config.yaml
dataset: "crops of objects in photos (Visual Genome)"
blocks_per_level: 2
beta2: 0.999
Rows from block 7, named by matrix and row number. Rows with one number belong to one channel. Each number is 128 + 32 x the weight over its row's rms, rounded and kept within 0 to 255. All counts start at 0. Numbers have three digits each. After the name is the row's rms in percent of the matrix's.
# convs0: first 3x3 conv (model.decb.0.1.convs.0.weight, 128x128x3x3), inputs 120-127, a 3x3 kernel for each
# convs1: second 3x3 conv (model.decb.0.1.convs.1.weight, 128x128x3x3, transposed), outputs 120-127, a 3x3 kernel for each
convs0.58 108:075077062171138134178151164106104159084117131102126114158129128160144139111102108178161131175145094195150082148112144148113138134133102124089105121104126132114155131125142100119140063110161125097144107073098158125142
convs0.59 086:127126106106104098106094103103120117108118120124123107142115101139117100149125109135124126118117116130121129139145157147150164162146163155153156162155163136154160113109139112119124120137122131123123109094101102087088
convs0.60 110:128122149119056070147067068175154150227181146144139165138111094126159168126120163103116125134091105108093113170197157117151155114146182095115127095120126116148135174124115118087083107104118163161159112156100160173142
convs0.61 114:103130138141131131174182136098089100108126116094077072077104127097077008149126092120175150103147115087083060163139118085105143098094133147173169165204144138160096138108147153131206155121129159126084107063070063066109
convs0.62 088:115124134165125129162115105118097127153120141162128112059032052110109132146118085141130101137136129134142137145164134148133107127098104150170206057104157067124148129088020137112020125137087117117116156143152109121153
convs0.63 078:121075161096086131117125171118140130090114111127126105148132169127121162093121148071096135070085096079133100084095077106137130135117125099112141104147174101158173144152157149160160147180121102165022123110100138156104
convs0.64 068:123108115104095103096092095130138137133136137139134130095111103095094087107109112138130122145115091159119090144133118150142129131121118130162148128146122117125115106103095114103105116110106129101091116106102114114099
convs0.65 093:028061103087097093089095076064126101066135159079107167099169120077176186088078096127124140138143156124120142104152132156160097183149123111109116133143144127141119080068101109123077108120114151120165099083131150130171
convs0.66 116:140118142103093143139120141087125177102136130119147141091153132149189090113126081112146150108133124073114133109105105146090133099122145135152147132132155158098060128150118125125128097118172159110053155099107156116064
convs0.67 103:082105147115117117165116144138143101132121113147118158123098060108106050112143116131159157075095163140128145112106119142148115148135098199124078180127103132100116105092045107145062092119136179161214151119153114089096
convs0.68 110:162147107136111148099145157114132125062125178114153169127130044052047045117143054145123069101106106141132113086107067104111130101119154109147177086109153119143148111146104182163110132144163126075148170105116131126135
convs0.69 114:087137099097156132110126067144160188089135212101167146146119109091059136128139157104117157140137144142127149086069136121103105162156130104168173095141155107135152149159150159124128158081201129103116173092134141098169
convs0.70 100:159082144124104149114118165148124138121139154108127128154116156124111109092136144142117123107109135144118126144118101144132099130088119143119149121121106123198191127132112134143105081095111142159233100092091135148102
convs0.71 099:131137111133124118123109114108117124111121125125129113119109119132118142145130136136129139131114124137126128149144147158149155171152160148139150145140160132143159130104125129117135131140137147139152114105113109105123
convs0.72 079:129129117151145118157152117160145124161147140150151145133133127155129105152144113164152112166162114148134099128108107133121111128118105133162176113116109079089109165184159144155165142157154129123091153156142163162155
convs0.73 083:113111122099087097095079092118124121134138144129132132122128131105105111088091111125119105132120110130122108133131113136139130129128124140166167144161148157159138103108095102103095104092097135122111128114111106101109
convs0.74 108:111080099079092050161171112155143155165109131164105124169133129183078120137113131047088116049083098129158112171178159154130131146174197119123138101118147101090110107116113120136107153161150107156146144159164109136126
convs0.75 113:087066106116143183108135178078118159075134135132174143224147176212157124096096132127130113145156148085132123168108128105095109093125136015109205049133199103152171121138116078118121153160120056179110083102055091077053
convs0.76 117:158198140216174180184138174157111157131131173113147174149157086103093100132145156116119146124084141158102189129161123118095106099134143147150196120113176133134184091166164139186135124118124127158164114111105128106153
convs0.77 111:120099083100119144105158141124152107105144114119139088165168124142161119106112134155133128147128124145149140185197168114178150126179199074125150128178197124159172131158149090118107159174120159121083114108132080058055
convs0.78 113:143142130158138196093122149093120132085105126107124145062166074106100069180137217117112129107110100123139117161175145105100160149111057096091126143121105145098104084141151133099187076120090148119117130132157177121101
convs0.79 096:063085113077110138080081118147157176126167199135168218086148181121186208103171210131137134110124124093112133082080088114132118128161141084082087116101099100074055136162147124133119115142143133168112114139095088107077
convs0.80 098:110091118153091089128138082165131134160123135187155130112111163112106146161146062100119105147148124149132122131097093115071080068040050167144134134100109176145134153168127154098103157153168193107124161176156119152115
convs0.81 110:124083124127139156123125142151100073155102068113144154114112058101098000161221170160085097139122107113141099143113092093055096127095144121110054114066010081049074158114057114091147114044163132109075169085110117129117
convs0.82 072:139160158114121132106110118085115123108136118123116103164125119165105091207123134110108089140137093138116074118121134104115120138123104155165178171166177135153148109096111115120110095137099151131136078079084055068060
convs0.83 115:170119118121125143113083109112154183136109168131106139098131150132114199157115183122122133159160119111140099112117062136093052141095150114093102160146152113123136104139141121184100180134148125132089140141089154137138
convs0.84 095:087098101157164126108131077121141124117154126111136090138096111158114086125121110153173123112147135115146145162164131166167137138162128117094104135122081109119085147124101118138140078100128103115162097088097081107120
convs0.85 099:157134105145119102149128118093082125088067078109072057122109122120108105116126110070062106082086111113138165161187194127166162097106115141129130134129125147167164152137125125117126100076116118104121143133128127143160
convs0.86 077:133122116123112120119114120126137129124134131141136121098096068097079063127099089139133136131117122142132125145135139139126134140125116152176167170178179144160172112096105123111116129131120130101102104091099096086090
convs0.87 110:124151114121130127130171138167117121129144114100099123129164122084064186134125165128093082126142105082140102143126145121122127103093139140113148188133110142123136118183118101131145154138103138118104151124124161114083
convs0.88 084:118114119106088098090081085107116123118126131115124129125122124108100111109110116122114111111106111116106097131132119134148137132137132145168166155168151155160141102110110107105104111099114134117121121119122107103114
convs0.89 092:175139139198155135190138100117101127112088131134084107107138141132134146131123144097109155114098124132091105166145165159135143143106125145137130117097101126116112126102085125113116153126145148118127143121112142141159
convs0.90 073:126119115106108112102096108119130129123131134138130120085088069082067061115089093132131139134122118143124124150132127145133128129124118159176168169182176147167163125103107130115107136139124116088074098083084107097084
convs0.91 095:150144098154120088126139176130100101132075077103070058148117127169107105138131206097108084103113098158139113151121100097101048075048021131120104160151147119131121144123104169176146132147083131145143060084108118108084
convs0.92 112:135135121137134143100117153137132158106169125136197124105077102071076044096155124151112119122108154156133132159156194150097119166053059084091103131134128096105105125088113097198144098222058135119131151109134110086091
convs0.93 106:087124102136143097072112120130126167177135131160144129129106135146130132097103200171130124151142128076110134104090149112150150140220186164104130177130102148111124113129116108185145119162089128152156152147099070095125
convs0.94 113:087138074096129114107119124121112133086167172089199181101152130062155116143153155109088121100067125134074146196200133131164132171173140130121099153134130146114135100100147102111143132185150132162149116103110137106132
convs0.95 089:120115088106090086099091107119122127112115133134125116127112109123105114148120114143124129145125114157138116155139140150143148160146145153153158137139160105126153117095123100115124117124118125118136108109102100091096
convs0.96 112:120100164123099136098181089109148129145168156124137116120140133108123188118157150114155120137152095096102078127154125159131104153117079091136136097112110141175133090182164120097111141133144122045092115114126083117091
convs0.97 080:124100105144114101166119088140137133158156147151157143188175178178171173167155146173165121162160126160158137122107103117106096124117107110126156107105125060081102167187181126169197110139165097115125155176168167178196
convs0.98 087:059111182062099117086090108153111092139114101139113106148159148155147171139134185063147116081141108064115111168118091128066083156082112115119126137130137114106111157125142132109143145155110103109095091109128122124132
convs0.99 116:161168117123147130127131147059142096141136160119129134089104201123062185140105154121097096124114152119085132135110110106136107111144131079089124102095148066099104092128162158028081111094153158182116131119166141124140
convs1.58 105:076128147139143120162165118139097141128102121114122132159125156158148161175140095091080084136150120076118097141093091159116131121130104117090140119111138144107116114127085133145134104123115131119135159159119142151158
convs1.59 033:153138142135208212157186143103081051134163100137188143115121096134157121131115069125121105103131110155176134084143142100131156069080090141079059155159099154178119137106118147147142163156159094094088108125103083119078
convs1.60 130:129149162125117130115105119117135122131146115178170154106097115123094089161140109163225179096128106048085089094101103136108106100067077136136123114114104136132114112105089138117088171152111138125116118106104060094087
convs1.61 125:164110082143112095131176143138124100185146078152135122117147145149176161090135146143129084147134129124101112092109136038092139133097120133130133136132098151171142125141126145146134165177139128178175161157139104109147
convs1.62 092:165146156110122148108121145170159202107105177105105160136151099147147115151155130165171135134144161112119136088107076148163113176174126166150194087087155078082157140139166109102130119107138152156204076088165068087148
convs1.63 080:151125126139127107126115087140144117158149142133108092112141202089137175068116142144153113172141103105105089109118113177179174139133115140149144161176164144130122159116074158126155115105095180208181183186207177198151
convs1.64 033:087082077111140122097163125110069052107154096137174117111141099147163110148138072131112122093137113138194136065112160097146158099071088166125060166190100198210133137104115137155120139161161153087111139143144135149133
convs1.65 086:111124113128147111104117081102100109131146129104096076116177150094145162110145160183133120114096132127139120107152098141189119158165134122104110130127129118113107166149142170186172138122139128129123118130139133168133
convs1.66 140:127126122121168183095129122121150147094094142139129133178102150130054091103118145124123099163119083134123145170141079091144121137111083156122105115112106124146131102090117097115160174098107158169164214135119162147084
convs1.67 119:146151130134157094128110130101133106153156106136123130142134113195138104188097110105122145125147141127128114130137124090123135129101116116114092171132103145095088123155146129155166136123148200132148149146109068176067
convs1.68 121:100140189097128205091089085109115154049117174096137157151146155079142135108127130070143147162159120114108103149172176131150175129123115122128170113141148109139156114138156085128183093098101127093126199128116106139138
convs1.69 117:132130140111147167095130114106129166091104190074102134077105185032147146157142124135122100141103097159120112152137123090148150124156129101130151077139156096120146175131141134077180128090138129154109181111088164163110
convs1.70 121:107134135106150134096172114112102105112145110123133132082153184124145097113148065113075164157110147157116114140149157137124126105123119118120138134137149134137148162161164133108140114086100175109135057097106032130112
convs1.71 040:173195142148158180157179154098075084128128119161181144113132109158156129161138148106109117111116103143144102065124120097131137069091100147089072165119076163152133107073099107096106137160139113089092118143105098113083
convs1.72 045:134131120094118137074108132160126167104103150088093139107144160116118108156139137167149104129122091118098092093132098099169142104115084183128156106023099176125138160120176142101120162141153214151154152112149157140172
convs1.73 040:088113117124160171140162139100099060167190138171213161130147106148171092151133081089128130131195157159206141088137171106156156105099090162126084188214147181199140112097096153159126160170139115121104133163144129139099
convs1.74 130:144053070160089064191192191142135124109100095097125146132114072140186149119106118104118051143176107179198131111099148107124154113099127127113125153153138179158138120171130110135089134163141079132205124155176122148134
convs1.75 122:111104146101123205104146177089088109063076162109127201115106122054095088055120052125133149130124131121103100124122143156122134085100103081093114058108149128168193151172135164146114118115085116151151120150167190126135
convs1.76 125:121116084115110113128107128120109136107107168124143114108146137144160107155073183161113114223125082139102130121143128141172187167150142114114131116115147131108150161113121102083158057109107107104123147144177098111167
convs1.77 116:121175155120170152119159114152141128132111118111105113122127090071063102055084080091117109141139109132127083118103115145103098088090112094113131100110140130138127120142149080107161139133165155127129210149123138078057
convs1.78 118:146088138183087142138126124211187106136172139129137121112154153096050068176129131170108137176078159149138162144150101144166114106122108190169120113178137134156159068155179069106123127162099216099114175130129174123127
convs1.79 106:107142151113146170078113125117126128132143130128135159114112122067071106097090110075113123104152125126149122124084105131117095146118104125133133138154133166169158103086044114099079076077073183140153194164173180157173
convs1.80 113:135127123125103114121121084113144154104108144104104113135130119123153118094136125089120104078068090090077096182180167157175194131135154092107107077101109061075091076110105076073082114099088131130164141138159146132151
convs1.81 103:160106135078113121115124124199135144173146177149113109168111148108165145150099115156202112138164188098120125128144087117115111110153140190145144196165187187096126106104086094098140071082093164127131209134151198128137
convs1.82 055:113129113144151134142130092156129084162174118167162131103096078129098085107079071111105094109101094150152103087117109081128113068086056177167138164171142168173146163108089178159144179155150139157182097128129092137110
convs1.83 132:146113168117116129125087137097095118121155137140177139131192118140154119130069089128084084154070104136143076108066109187130123147140108093086076146145118145132092121104131169108073097069088117083098135090113196207128
convs1.84 121:154142116163167173154155164106097101113113136123139143160132117168159135156158129122102106117101095140129121097074093097072084086092097145156132151161147147162155132156161132160180157163170119176165138193164126165130
convs1.85 102:122108165122117192081105185153156143124121132098086118073071106133132127119147141142100087148152137163157168159164090137138092130111094151166160136127138107098133153136178168140130163126125143150130131131137166150184
convs1.86 029:139112106115133137142161148105091096119149118173180148100155126146167126127141127119112113115131108176209144078148156106136138083086091116086064153165119175193140151116143173180157164193166142101148103122146095147119
convs1.87 106:145128099125116146162134107116162167099141187114155123108144171020141197069082155102112148096148121101109102124068095174136105154132130135109130155128112130139108116108141089105126117146089142145165135154127110130129
convs1.88 040:101116124125177185127179131103084066165198138192198159129139106158172112139126073107127131136184156160199154098133157109137149099102092142111084181196124176186140108092108144156145162170135114098115152149146133147109
convs1.89 091:123065115105128176103160161156121108142126112146126120101112147157117132173131163127116071159140115105081127118124126084100110125074102165165164111112119099086124126113127163132113108103095082080126069095139133130153
convs1.90 029:096099085101123137115146112101078086116159107143184168087150121109170136144130122134116096092165128143198142084117137099156150088070084144102069163194088180188166134104095148157116160161149152104136162149150120145122
convs1.91 085:128144119135110065153165154107110112129124110097092126109089147119118075145118095082119137143154120159177161148165134125136081102125091124145150131124105121114145111113109132121101078117109179144128107156161085122164
convs1.92 103:142120122152101098129109094117148105160172117137122098183172130206128170186148156177200177122099164113097107155164131135150117101089118167162143154165111145164114069116154084094161064078135110102174145146164157185121
convs1.93 135:077140163082131152098125098116141162112131157145150188084135094143132068127097077119144191094146147090118103097095054130114072137131134113123126134128131156129137140124146082151159117154170097147110136118093115150162
convs1.94 122:135134136127156156134131073159093131125103155167164126106086123094092182098092162152117161121131174107114150083112087090121112121087081136121119136147138087097075145096103083124136117175131131160106164128112146066062
convs1.95 034:151156150136154192173190179113058084137116072157169122109107097157138077148116079156117116112105111133147100058135139106170162085082077133053049165105049197168137179122153165141141152176120119087105111138124132127097
convs1.96 143:151126101129124148088208105102133105102142177143136145148102154145146124097157115153191175115090114113099128141087092138130106069094116108111133140143143137168146138162144114105150121154126147161148113135127144122121
convs1.97 042:153155154141150153129168170147110137088092112112107115118160153119131127134147132172119103131100092143124102111147144129199163106146117122091132076020076171103120164126152143078129185154152215148163150118151167130141
convs1.98 083:164179093149146089117110127120103114146124102141117109070135104056066089074061114106182164147164114090114141107114152151124153113100134156153147149121116113079093068074101096095130090097090149127123117162191109164137
convs1.99 114:137149104124141143116148116119093126165253176138182132154112149092190159086110105116134116140131187170156129091143136129085126131164118103106131136188144108139135132124120117086211104059112136175134099120118141151109