config = dict(
    activation='gelu',
    beta2=0.999,
    batch_size=128,
    weight_decay=0.07,
)
Rows from block 3, named by matrix and row number. Rows with one number belong to one channel. Each number is 128 + 32 x the weight over its row's rms, rounded and kept within 0 to 255. All counts start at 0. Numbers have three digits each. After the name is the row's rms in percent of the matrix's.
# convs0: first 3x3 conv (model.enc.1.1.convs.0.weight, 128x128x3x3), inputs 104-116, a 3x3 kernel for each
# convs1: second 3x3 conv (model.enc.1.1.convs.1.weight, 128x128x3x3, transposed), outputs 104-116, a 3x3 kernel for each
convs0.96 102:061045079098084107171143143123115221116137204147169183139200128074060071121087102113118091086125106099177135175213152152193169138140146174150166140132123137151130131184181118181255145166209117163116098120092114113094142170150098134121117133110181124139147117084142137067153155146154116148156134152154129170145127126180126123136148150126138166131128146
convs0.97 096:130113115185170112114134149113132117121195100141154123116088107111078089135114169107104153101080157067063118160161100149157095146164098161116156169129158146121152147159145133166180082087129160156170179144191168126170162129142177153150178164132141135116121142118113130122162155132160148140156126128133162142118209132106168097121162148142156135135091130
convs0.98 094:090125148144112169081124133147143163162085095164126106118116154103140110066127153084085140106099171159086128135120090132144148156165119126132115122147114096115109099115114131136136118103111130160126147147124154154134118172134122173138138147100132168128154163085167136092110145144126160144133148134146133119167134113144123124151147117145131131109126135
convs0.99 101:174138144146131179145138202162166175149119186148173153150157151188136134178171150154172091176255151092174125107133109085123143115111155143113129103079095108112120143158145128097133125139149118125135122123101158129086132103152088088104130093118141102101101106050106156132113106125104067104120094097138131140128124120152126122154111108154098094151112122
convs0.100 101:113149124111139111122128110141079148143117141151118125091128136111141150113130177120085122133148141114137101116158176091127135105094113149112080140131091136133112097104094162151150167172170076032077072052087089063091119144165091175150096163126118131075105139114108173124041096121038090135053097132095128102115170107111162117119109168126104157121113162
convs0.101 095:153111098161118103141137127152194163074112140123088108137113102133144133106112143125097103145094086137119103119123160088097093108109099130128152075068097101090121140092061121086096103103122076066098134122138186165155133137156110127153125126161039140101002127112045121119108128138098121129110127126096115101062080093067079099127134115120094091131109117
convs0.102 081:126163177132169183126143164131142158124120138143098109139148151112115106128134145078101120101128158095128150122131148111122143098102112163133134146113115140105119121131096106129117120142142154151158137154157134138138062070085086101120105135143194183185152145188156135175145143141145155154147150156126126121117109104118112105119135152127149156139157161
convs0.103 095:134162173130150154172176166073120140088134154142166174117091127144107146162120147118132122110127118100120124102152158115173163109152136114120098124135105128153122168108098129088148087076185119154142091110122080047059129161115140162125130168125169142127154132140141128159134152157142170166153169161121100104149142133160174154118146119125166128118152127
convs0.104 113:153148123135122137126153161095060089153099129110141160102116120170132098076123133119128103119118100146124103149157191142140171125119101151140162133098122139091140162143182131096139141137168142150138168176148167166162161127092139124093109148100129153122152180118110123123133114111114091088128109103163158170186176160186178153138127123096100080143147108
convs0.105 109:171086026132061023168116028159148160116157178118121110134112113164123087142185132134179083160173040149159086050091120085124120098138131131130117141107148094103103111122173134211223136175157144110142134068118146090158127101154111060170109031157117154120096049153093089112131109141102101159098092126143153174132119176129097126139182159109158158107114076
convs0.106 106:183174181151141146129133137081059019089092054078113066103117133093126098149165146136158144142163153125144150148149149158151137132133117119138136117147149125132144177186186157143138167163153162147196147157205152169204071100120071108125074101104052084077056093072066074045119120158116113161123130167112103094112108099101116099140126137139117128150132140
convs0.107 105:125102119133130101180140115048136107125165120103127120170114148132114119132134129123094113114118147068082082161100137181132144161127129122105099143114087124128102175135134180148120149132137151143107142168112136141107182192146171166167156131126104095082113141097073096068117109105102111099107114113135130107145149114117162130094094093074093080089127090
convs0.108 097:136122135148126140097098100082085089167161030146172074091074086164124090130108112178139165161139189192146168139108110164143132143150121131116136129128172170146170142139110127120104107096096169103126199136128211146141141114151182137143162140141069101110097132090100104091126157143136146127141134121172173162173130154173137164158176138131136113178150117
convs0.109 100:133127133090072128128066073081091141125115124118126079161175174121135151149119105128136131154172175152178202141107123129082122139096131153132116177132123146106116197219250127130192137144163148126126155144159136122144104093086148134148117101127086115087144173121100138128128113125106085104104102123161172171179177160161161141102102122078079103112085117
convs0.110 099:106147151109161141095147171177113165140132123175154167095135131073097128137077141144139106113165121064157126133114112145111101159173134150164132123162118121109109139173108170254176163187148084066068120104047137107076144103139146122098149108080137118094110158114136162143165136131149127113135111107139124141153101106109087122061061112046091088089109096
convs0.111 090:141128112127144138105116128131100110120121134062102107150162145143173142139145134152146123189139118167137118108117110094111115079106122126116126123109111118102122165120072229161051152129047192131129201108129216124144128113165149108165140107146168126183194155162180138156137126113113104114112107116108128157148165169144148162110132140118134134139144142
convs0.112 091:130126040175149054133123060181144108210129110132105101113129102126115102081091113111123124131134116154143108129112116104102102108095081181163193168177157153192168133106066150078044163114087107127117078126059059107073117131093099134090091137093206135152190173081085174099130143149118129135122137139151117108128122133125127114136155103118141076108128101
convs0.113 095:097124093133178142077132136145080071166121102065076074091032008065081080054055089114169180157177182137146121125099095156128120186161159116098082112123107124092101111106110145137114134153139127146126130131093171142116148179121147167101150154105132089050125101062105101068134105096133098095142093102102112114114119116118116103169119155156130151156136139
convs0.114 104:133124081130125061146144115130093118065089151120126156114127124086093102122102132070096075079096070094112113132110082138130113128137141127139172117119125134122100134094111139116130096091089130113130136139141156147147137132140087109121148147184087178100069157096180218134131138139128117119126135133141149124058103066104136110131110146099108158104121172
convs0.115 103:129107159123132097135130182113113125118168081110131106107097118071123135118098103118118146128074145164113116164182151129128111112106113085110135125136173112131141104116114079144088145134098180195176184164178170147160144156161139153189132125146155129075169157173142124200106106123115109113108093096091085094113109099106111105160175132145172150126102095
convs0.116 079:176190201175190204158164170120126133129137140129133129071080081086096090099104108124168168175178180167169167174160157177157145166154138113148159132156165141164164114125112102101096099101100116119165105136151125135137102153170138164177152164170113116124117119129131117117144164171153172185145162178118122118129123106136126115145147170147145176152145176
convs0.117 102:158120104129134112146177184106145173135142163130155139129077136115058096147080088132135118106114104120130142121120129145140125136140110150147123151172153155176161108116148127104156131139172087087035084103050107094064121149139139160152130156148192202193140216178150215226109120134117105127121105115085070089121117088107102072082075090089086104109107137
convs0.118 101:137126147120144159080103106121135162142119159090053169166134125158123139152161179152147110158145130147127123115134108103110141152133146097130135119136138141164153075090111141165158152136110121135118116131086126163131150144149149101146132120149105146132133154113092100127104105128104111139110137132132091135142155144155107098111079187132099159148075180
convs0.119 099:111092132110093135102096111118118122120130157166148095157133133152165149175178161120160190101128182091093133095116109115113098110114104124131110096121125136114096148143138179179190147123134067085100090113101133146121061092068084094049141136063065082106073093147149132184153129113138120117129131125082095069107082067137127105151131116153125114132167127
convs0.120 099:172150138134127144137166173104132168143110132168186159142121122121103072099108107169172170124120129135094103084083123132123156135131136140141155160147158109118180113147149129113141103118159127127111131113115150138156141136152136111139140083148091112113090076154129089183123118129114092128124108106155138137158136145147137148121109114147119134153168179
convs0.121 088:120134156134147160137142153084106138100105110098089058163152132151136132150134132136150174151195192167197192175172163174181159173165148099118138121119122126129127132113101124087082127086080134131142134132135138132138122134138138145139140139136062068082080077085084084085142157167141175170124151158078078086082090076082096078147160167136145162133154163
convs0.122 082:147161166149158172143146149139133144129126145127120151052059050072079070079087080092124119144154147152153139160153150161148136154137123113144147146162156165179165082083085073071075067072078103119141098123135131123128088123157141150167171169181117115143120113145123116147152165180160176188170193188151155154152150147158159160133142162143145174144143171
convs1.96 108:135146127173166118165219167112036058095037044123098128194095113164126167141157148138134145145116120160147123097096087097087099107088087115104128119108137102106117127118131112090101093118125132107143080066083106112104106061122121065122149148144105046088121044099134078090159104092159103090139122103152133133178154119202173145146122124195122144194155159
convs1.97 098:140118090138185111121177133140133125150122126156143143072099098092124096155170148136119101147117105137126084167148146180138157183148143138121106118114109132119118111094098132122095136105101089106116078099097062092093127026088106000071087003082094114131089090128127104131087085115108092099103096098105104106098080111100091128071122120111111093082067084
convs1.98 106:162154082005114079082168119125137125077116123111130158115127111053133080147129112091170152118123164096142141095098138107145161100120107113121137107141152104128143109139108119133146112129111089112179039079205142130161154101107061040162145078130129103136122064130102092108090118109027109111093119156101126124128115084122094121166148124079068099139148155
convs1.99 101:118135151154118117152166201126093104149145114149139114133094100163055077145119102113143141101126089153122096132132141128136140145136140124127120127128125144129124136134101124097094125107108101121135109112125113099117079081147092074142143086130123101158134100174162117129146130142147116125144118110113101107118107113135126122086079129108079145128130147
convs1.100 087:089171180137161145175163126093082105134118118175136167117178146091119093118135125092098130092134129115125102120120152116129139117130126124126132159141109167130096102081091097066072108086097099160167095142159064067111089118177116161140108113106171160191110107135136118111123167165132156176137157191147146161161164138170131136131141094112123109089145125
convs1.101 094:137112117229137130184165157144140090130125067125123098118189209124149188123132141148145136139158163114133126151169157123155142125139142154158146170147141168138138102104133139121129124096089241184166165106116116080071137139150101124158107104121120120112139129106150142108109080102127075082152114098102123109103107094120114117144073118132085130135132165
convs1.102 063:163143135153140149158170164159146154188147167157141151170178131167162116155136101081096115060095110049082091081124138065090109081116121104143156089127125090123115169170159159153153161152139163149139157152158129153150150130125150144149174181177164169177165166146169171150105093079095087086108075079097127143097115110111116114099099100135106103118075090
convs1.103 093:130120078120132125137141170158166174166185153129189158120143148125136152099118140112114105108087112126108125103097096093097099078080094095117119099124129096126145088153182120143116181177105164145125158134107146126109117138113127107115107083119094091119124112127142132138136123112157120103157107089114118086124141116119142111151113130129090123108101123
convs1.104 099:154177140155164142144157164143165109168147125185210201124148136133114158125125127146144134126144094128141133129125128109114136127116113113110126124125127094113114157109116102100113151133133155207145209223154174192170067153074139210101111165103144141123132131119117112120165126116161128145135113130183162179171157159160148155152126092174110087112100136
convs1.105 113:134120169129114161099101167114138104126084131108122135147108083151124097146151125154159188116157177115188142127126114126109092122112098173166162154138146130122139106154138082121109132128126111074086080037087095085114127046096113023114111096154161124131194096140148124154099103087153133087138135123101155138092164129117159124049180138082157121075165157
convs1.106 102:161166174166150153194173153153149150153132133138138141079108114089115097075086081127125144105120131137159164168163150149145139112110106127110102138120112155134128164137128182156135159149147150168169162179177147151172102132122072115115094129134121146122121150136102117128156172154157164159143142145108100085116113091115113109096077143077082154062042101
convs1.107 098:156122133096133097109145146123146113172159133172155105162121146149122159122102151162129133170125099123101092136123118133120141124117150132155166111110146121114145101114144104117148094106148118110114172168140146153133087148111151164128136147143176173113176167135111128125108104126110094129113094108128121142132138169114130139166147028156149050126103050
convs1.108 086:145128094110159117092121123176161079146178122133176134178175156189142131176172140181135101191150120184129146085111126121102117134150134146148143158158158139145144130107125109126144121125148149093080122107072141093082155113069202124078171128104143069057133088085092106109129118139104144172122172172168115119135075146153136166150131115176131156114154130
convs1.109 090:151147130169163136170177194076093096083106095095103099157154098147166112146169155135126170128112112136123124126130146136126146134120129133139125118139135109114103090116123101092104101108121108135178113111131067062068124110118168144145086054060110134155099093123089095107017049107007018091074066086174161148186180135152163134104069118119073090119078110
convs1.110 113:194162137138200181135139104119098148143090106141104124110150128089166133112161159124130115148121132113111112102127135115092131075061104108120111102111103095104104158111110132128110082082106130163141089146124094096088113113118070105090106123104113160164118139149107112140144096123163115109131109119132112110127112122147138124155153155145134097095076058
convs1.111 093:108127148122132129128125124122091124136107133139121124127136142156168195146152160190187182175179151177178142103112103109118110133137119096102104138153128137132110098056101153068074191115094169127130179122112182130124112152217112135191135108157148126135157126150174135157097102124107102139111120121108115091120114092090092100128135162127134156126101166
convs1.112 098:214144110213116071155097064087104163082110178077084137108124153149140182148118118129147102112149089134142121076109113074091095095108123071087091089098099103104096145146140129148140120146164154191153165207157173181153085120101102142135070123137117157118102169154115144179117118113113120140094122128125145142122160153127157151181095096198138125176171161
convs1.113 100:110090069136098083068037055164170194160127138142105098165175168165177177140141162150157177154164168163178182101087107108102104094091116092114122112116128117121144126137159132124125130128129132135146137139145138129154143164157140133117161143110074101095091093066089090066095091122059062115033052119174159146173160152138135140145121126145127158135148141
convs1.114 109:135135118123127097140155142158134153085131159134154141145138159150140166160142165150153155171162130154127105112131133137135127143142110126135137128122121141134136142135127139124127139123127136141105120152128128153117196191190098114081141149137165169160118116096116155147139111132097089137116107142141133125104111098111120126219138150164134120149097151
convs1.115 104:082101069096200084126178092120095112135134130127114118137177118150198158169152171181137183154136139096118106144149131113105125106092109107097109112128090126136115136109118080134112090110120159134173134149128126117137125077132112083100127101110163175168162195163158186189110091107119110101110119137102134122101130128132161137126137132106104134085077094
convs1.116 046:159134148172131152172143161115087104135099117127108118104103083096081069100065052130155175117151165117132146138177161129165165110150161117161162144166170132180163170159130153160113138161098108093117110091089116094102123142138109119125126130125112158175074131154107130149059036032066065059069049050119165169115172173109169169133104091139112092137110101
convs1.117 108:255172124166177127114196255040057063101134117090162125149152123131125092143146089151128147128136135105120131166164156157154144142138121148160116160159140140138135105106121117107114146132121123134165137152163132155167155183166130152144083117123208232216161180209185163217132104128159118125164142124123112104122118107107104106197112095178107097185123075
convs1.118 107:168167146129141143143205222181152190154121172167088134136094173121102109131128125100120094100098089077140102104160148154164130124156116147170126139134125117133100129128137119121149136126137135177167141141163150158196124144145155150186114155219146112081152136137167126141131168160167149128164125167119091137104115124108100103134110136157170141157141146
convs1.119 105:144141156113131121135143127167193164112119102116139124103142162049063109077079094070083117103098141171159157181206229176182188157164164154171175144169167133145137102086095102115135093117147126159147055085071093118115175173155123134121122133151112120138105101094077114107118121118108099104104104119131104148121124125126138112175171115111120143117115145
convs1.120 103:115130146145100149194171158104059013125112086098107105155151148145161174127157132111116127110102093144099113123142149087124136110115120109113081101113087102127116142129137108095091101085098160134128134071101171127128132112140136096109152120114121111117153135122135147174169150136166149144175163151099117098117122099120134128108079146163132194080109155
convs1.121 051:118119136110116138143119143074071074118107118109089109104087024116097063146123078126139158119126150079086116124175165116167181117170174138197181154199193159213202148161143160170130147153118082092101075083083079070074174151151128114135108112131094125126113117115145144146030033026054056045067051046115138129123143129156174168096085094110097113111085083
convs1.122 045:133107110133106130141116147082093105121126130126127147150154138143156124150126101083096105088081103081082091110159163093135150079119138122162155120156140119151137154146130136157132125160122118097083113101084111095079104120112114121109126138130140158184120146171156139157111090075131117089120093087132172176120164172107169161149108091146122097132108104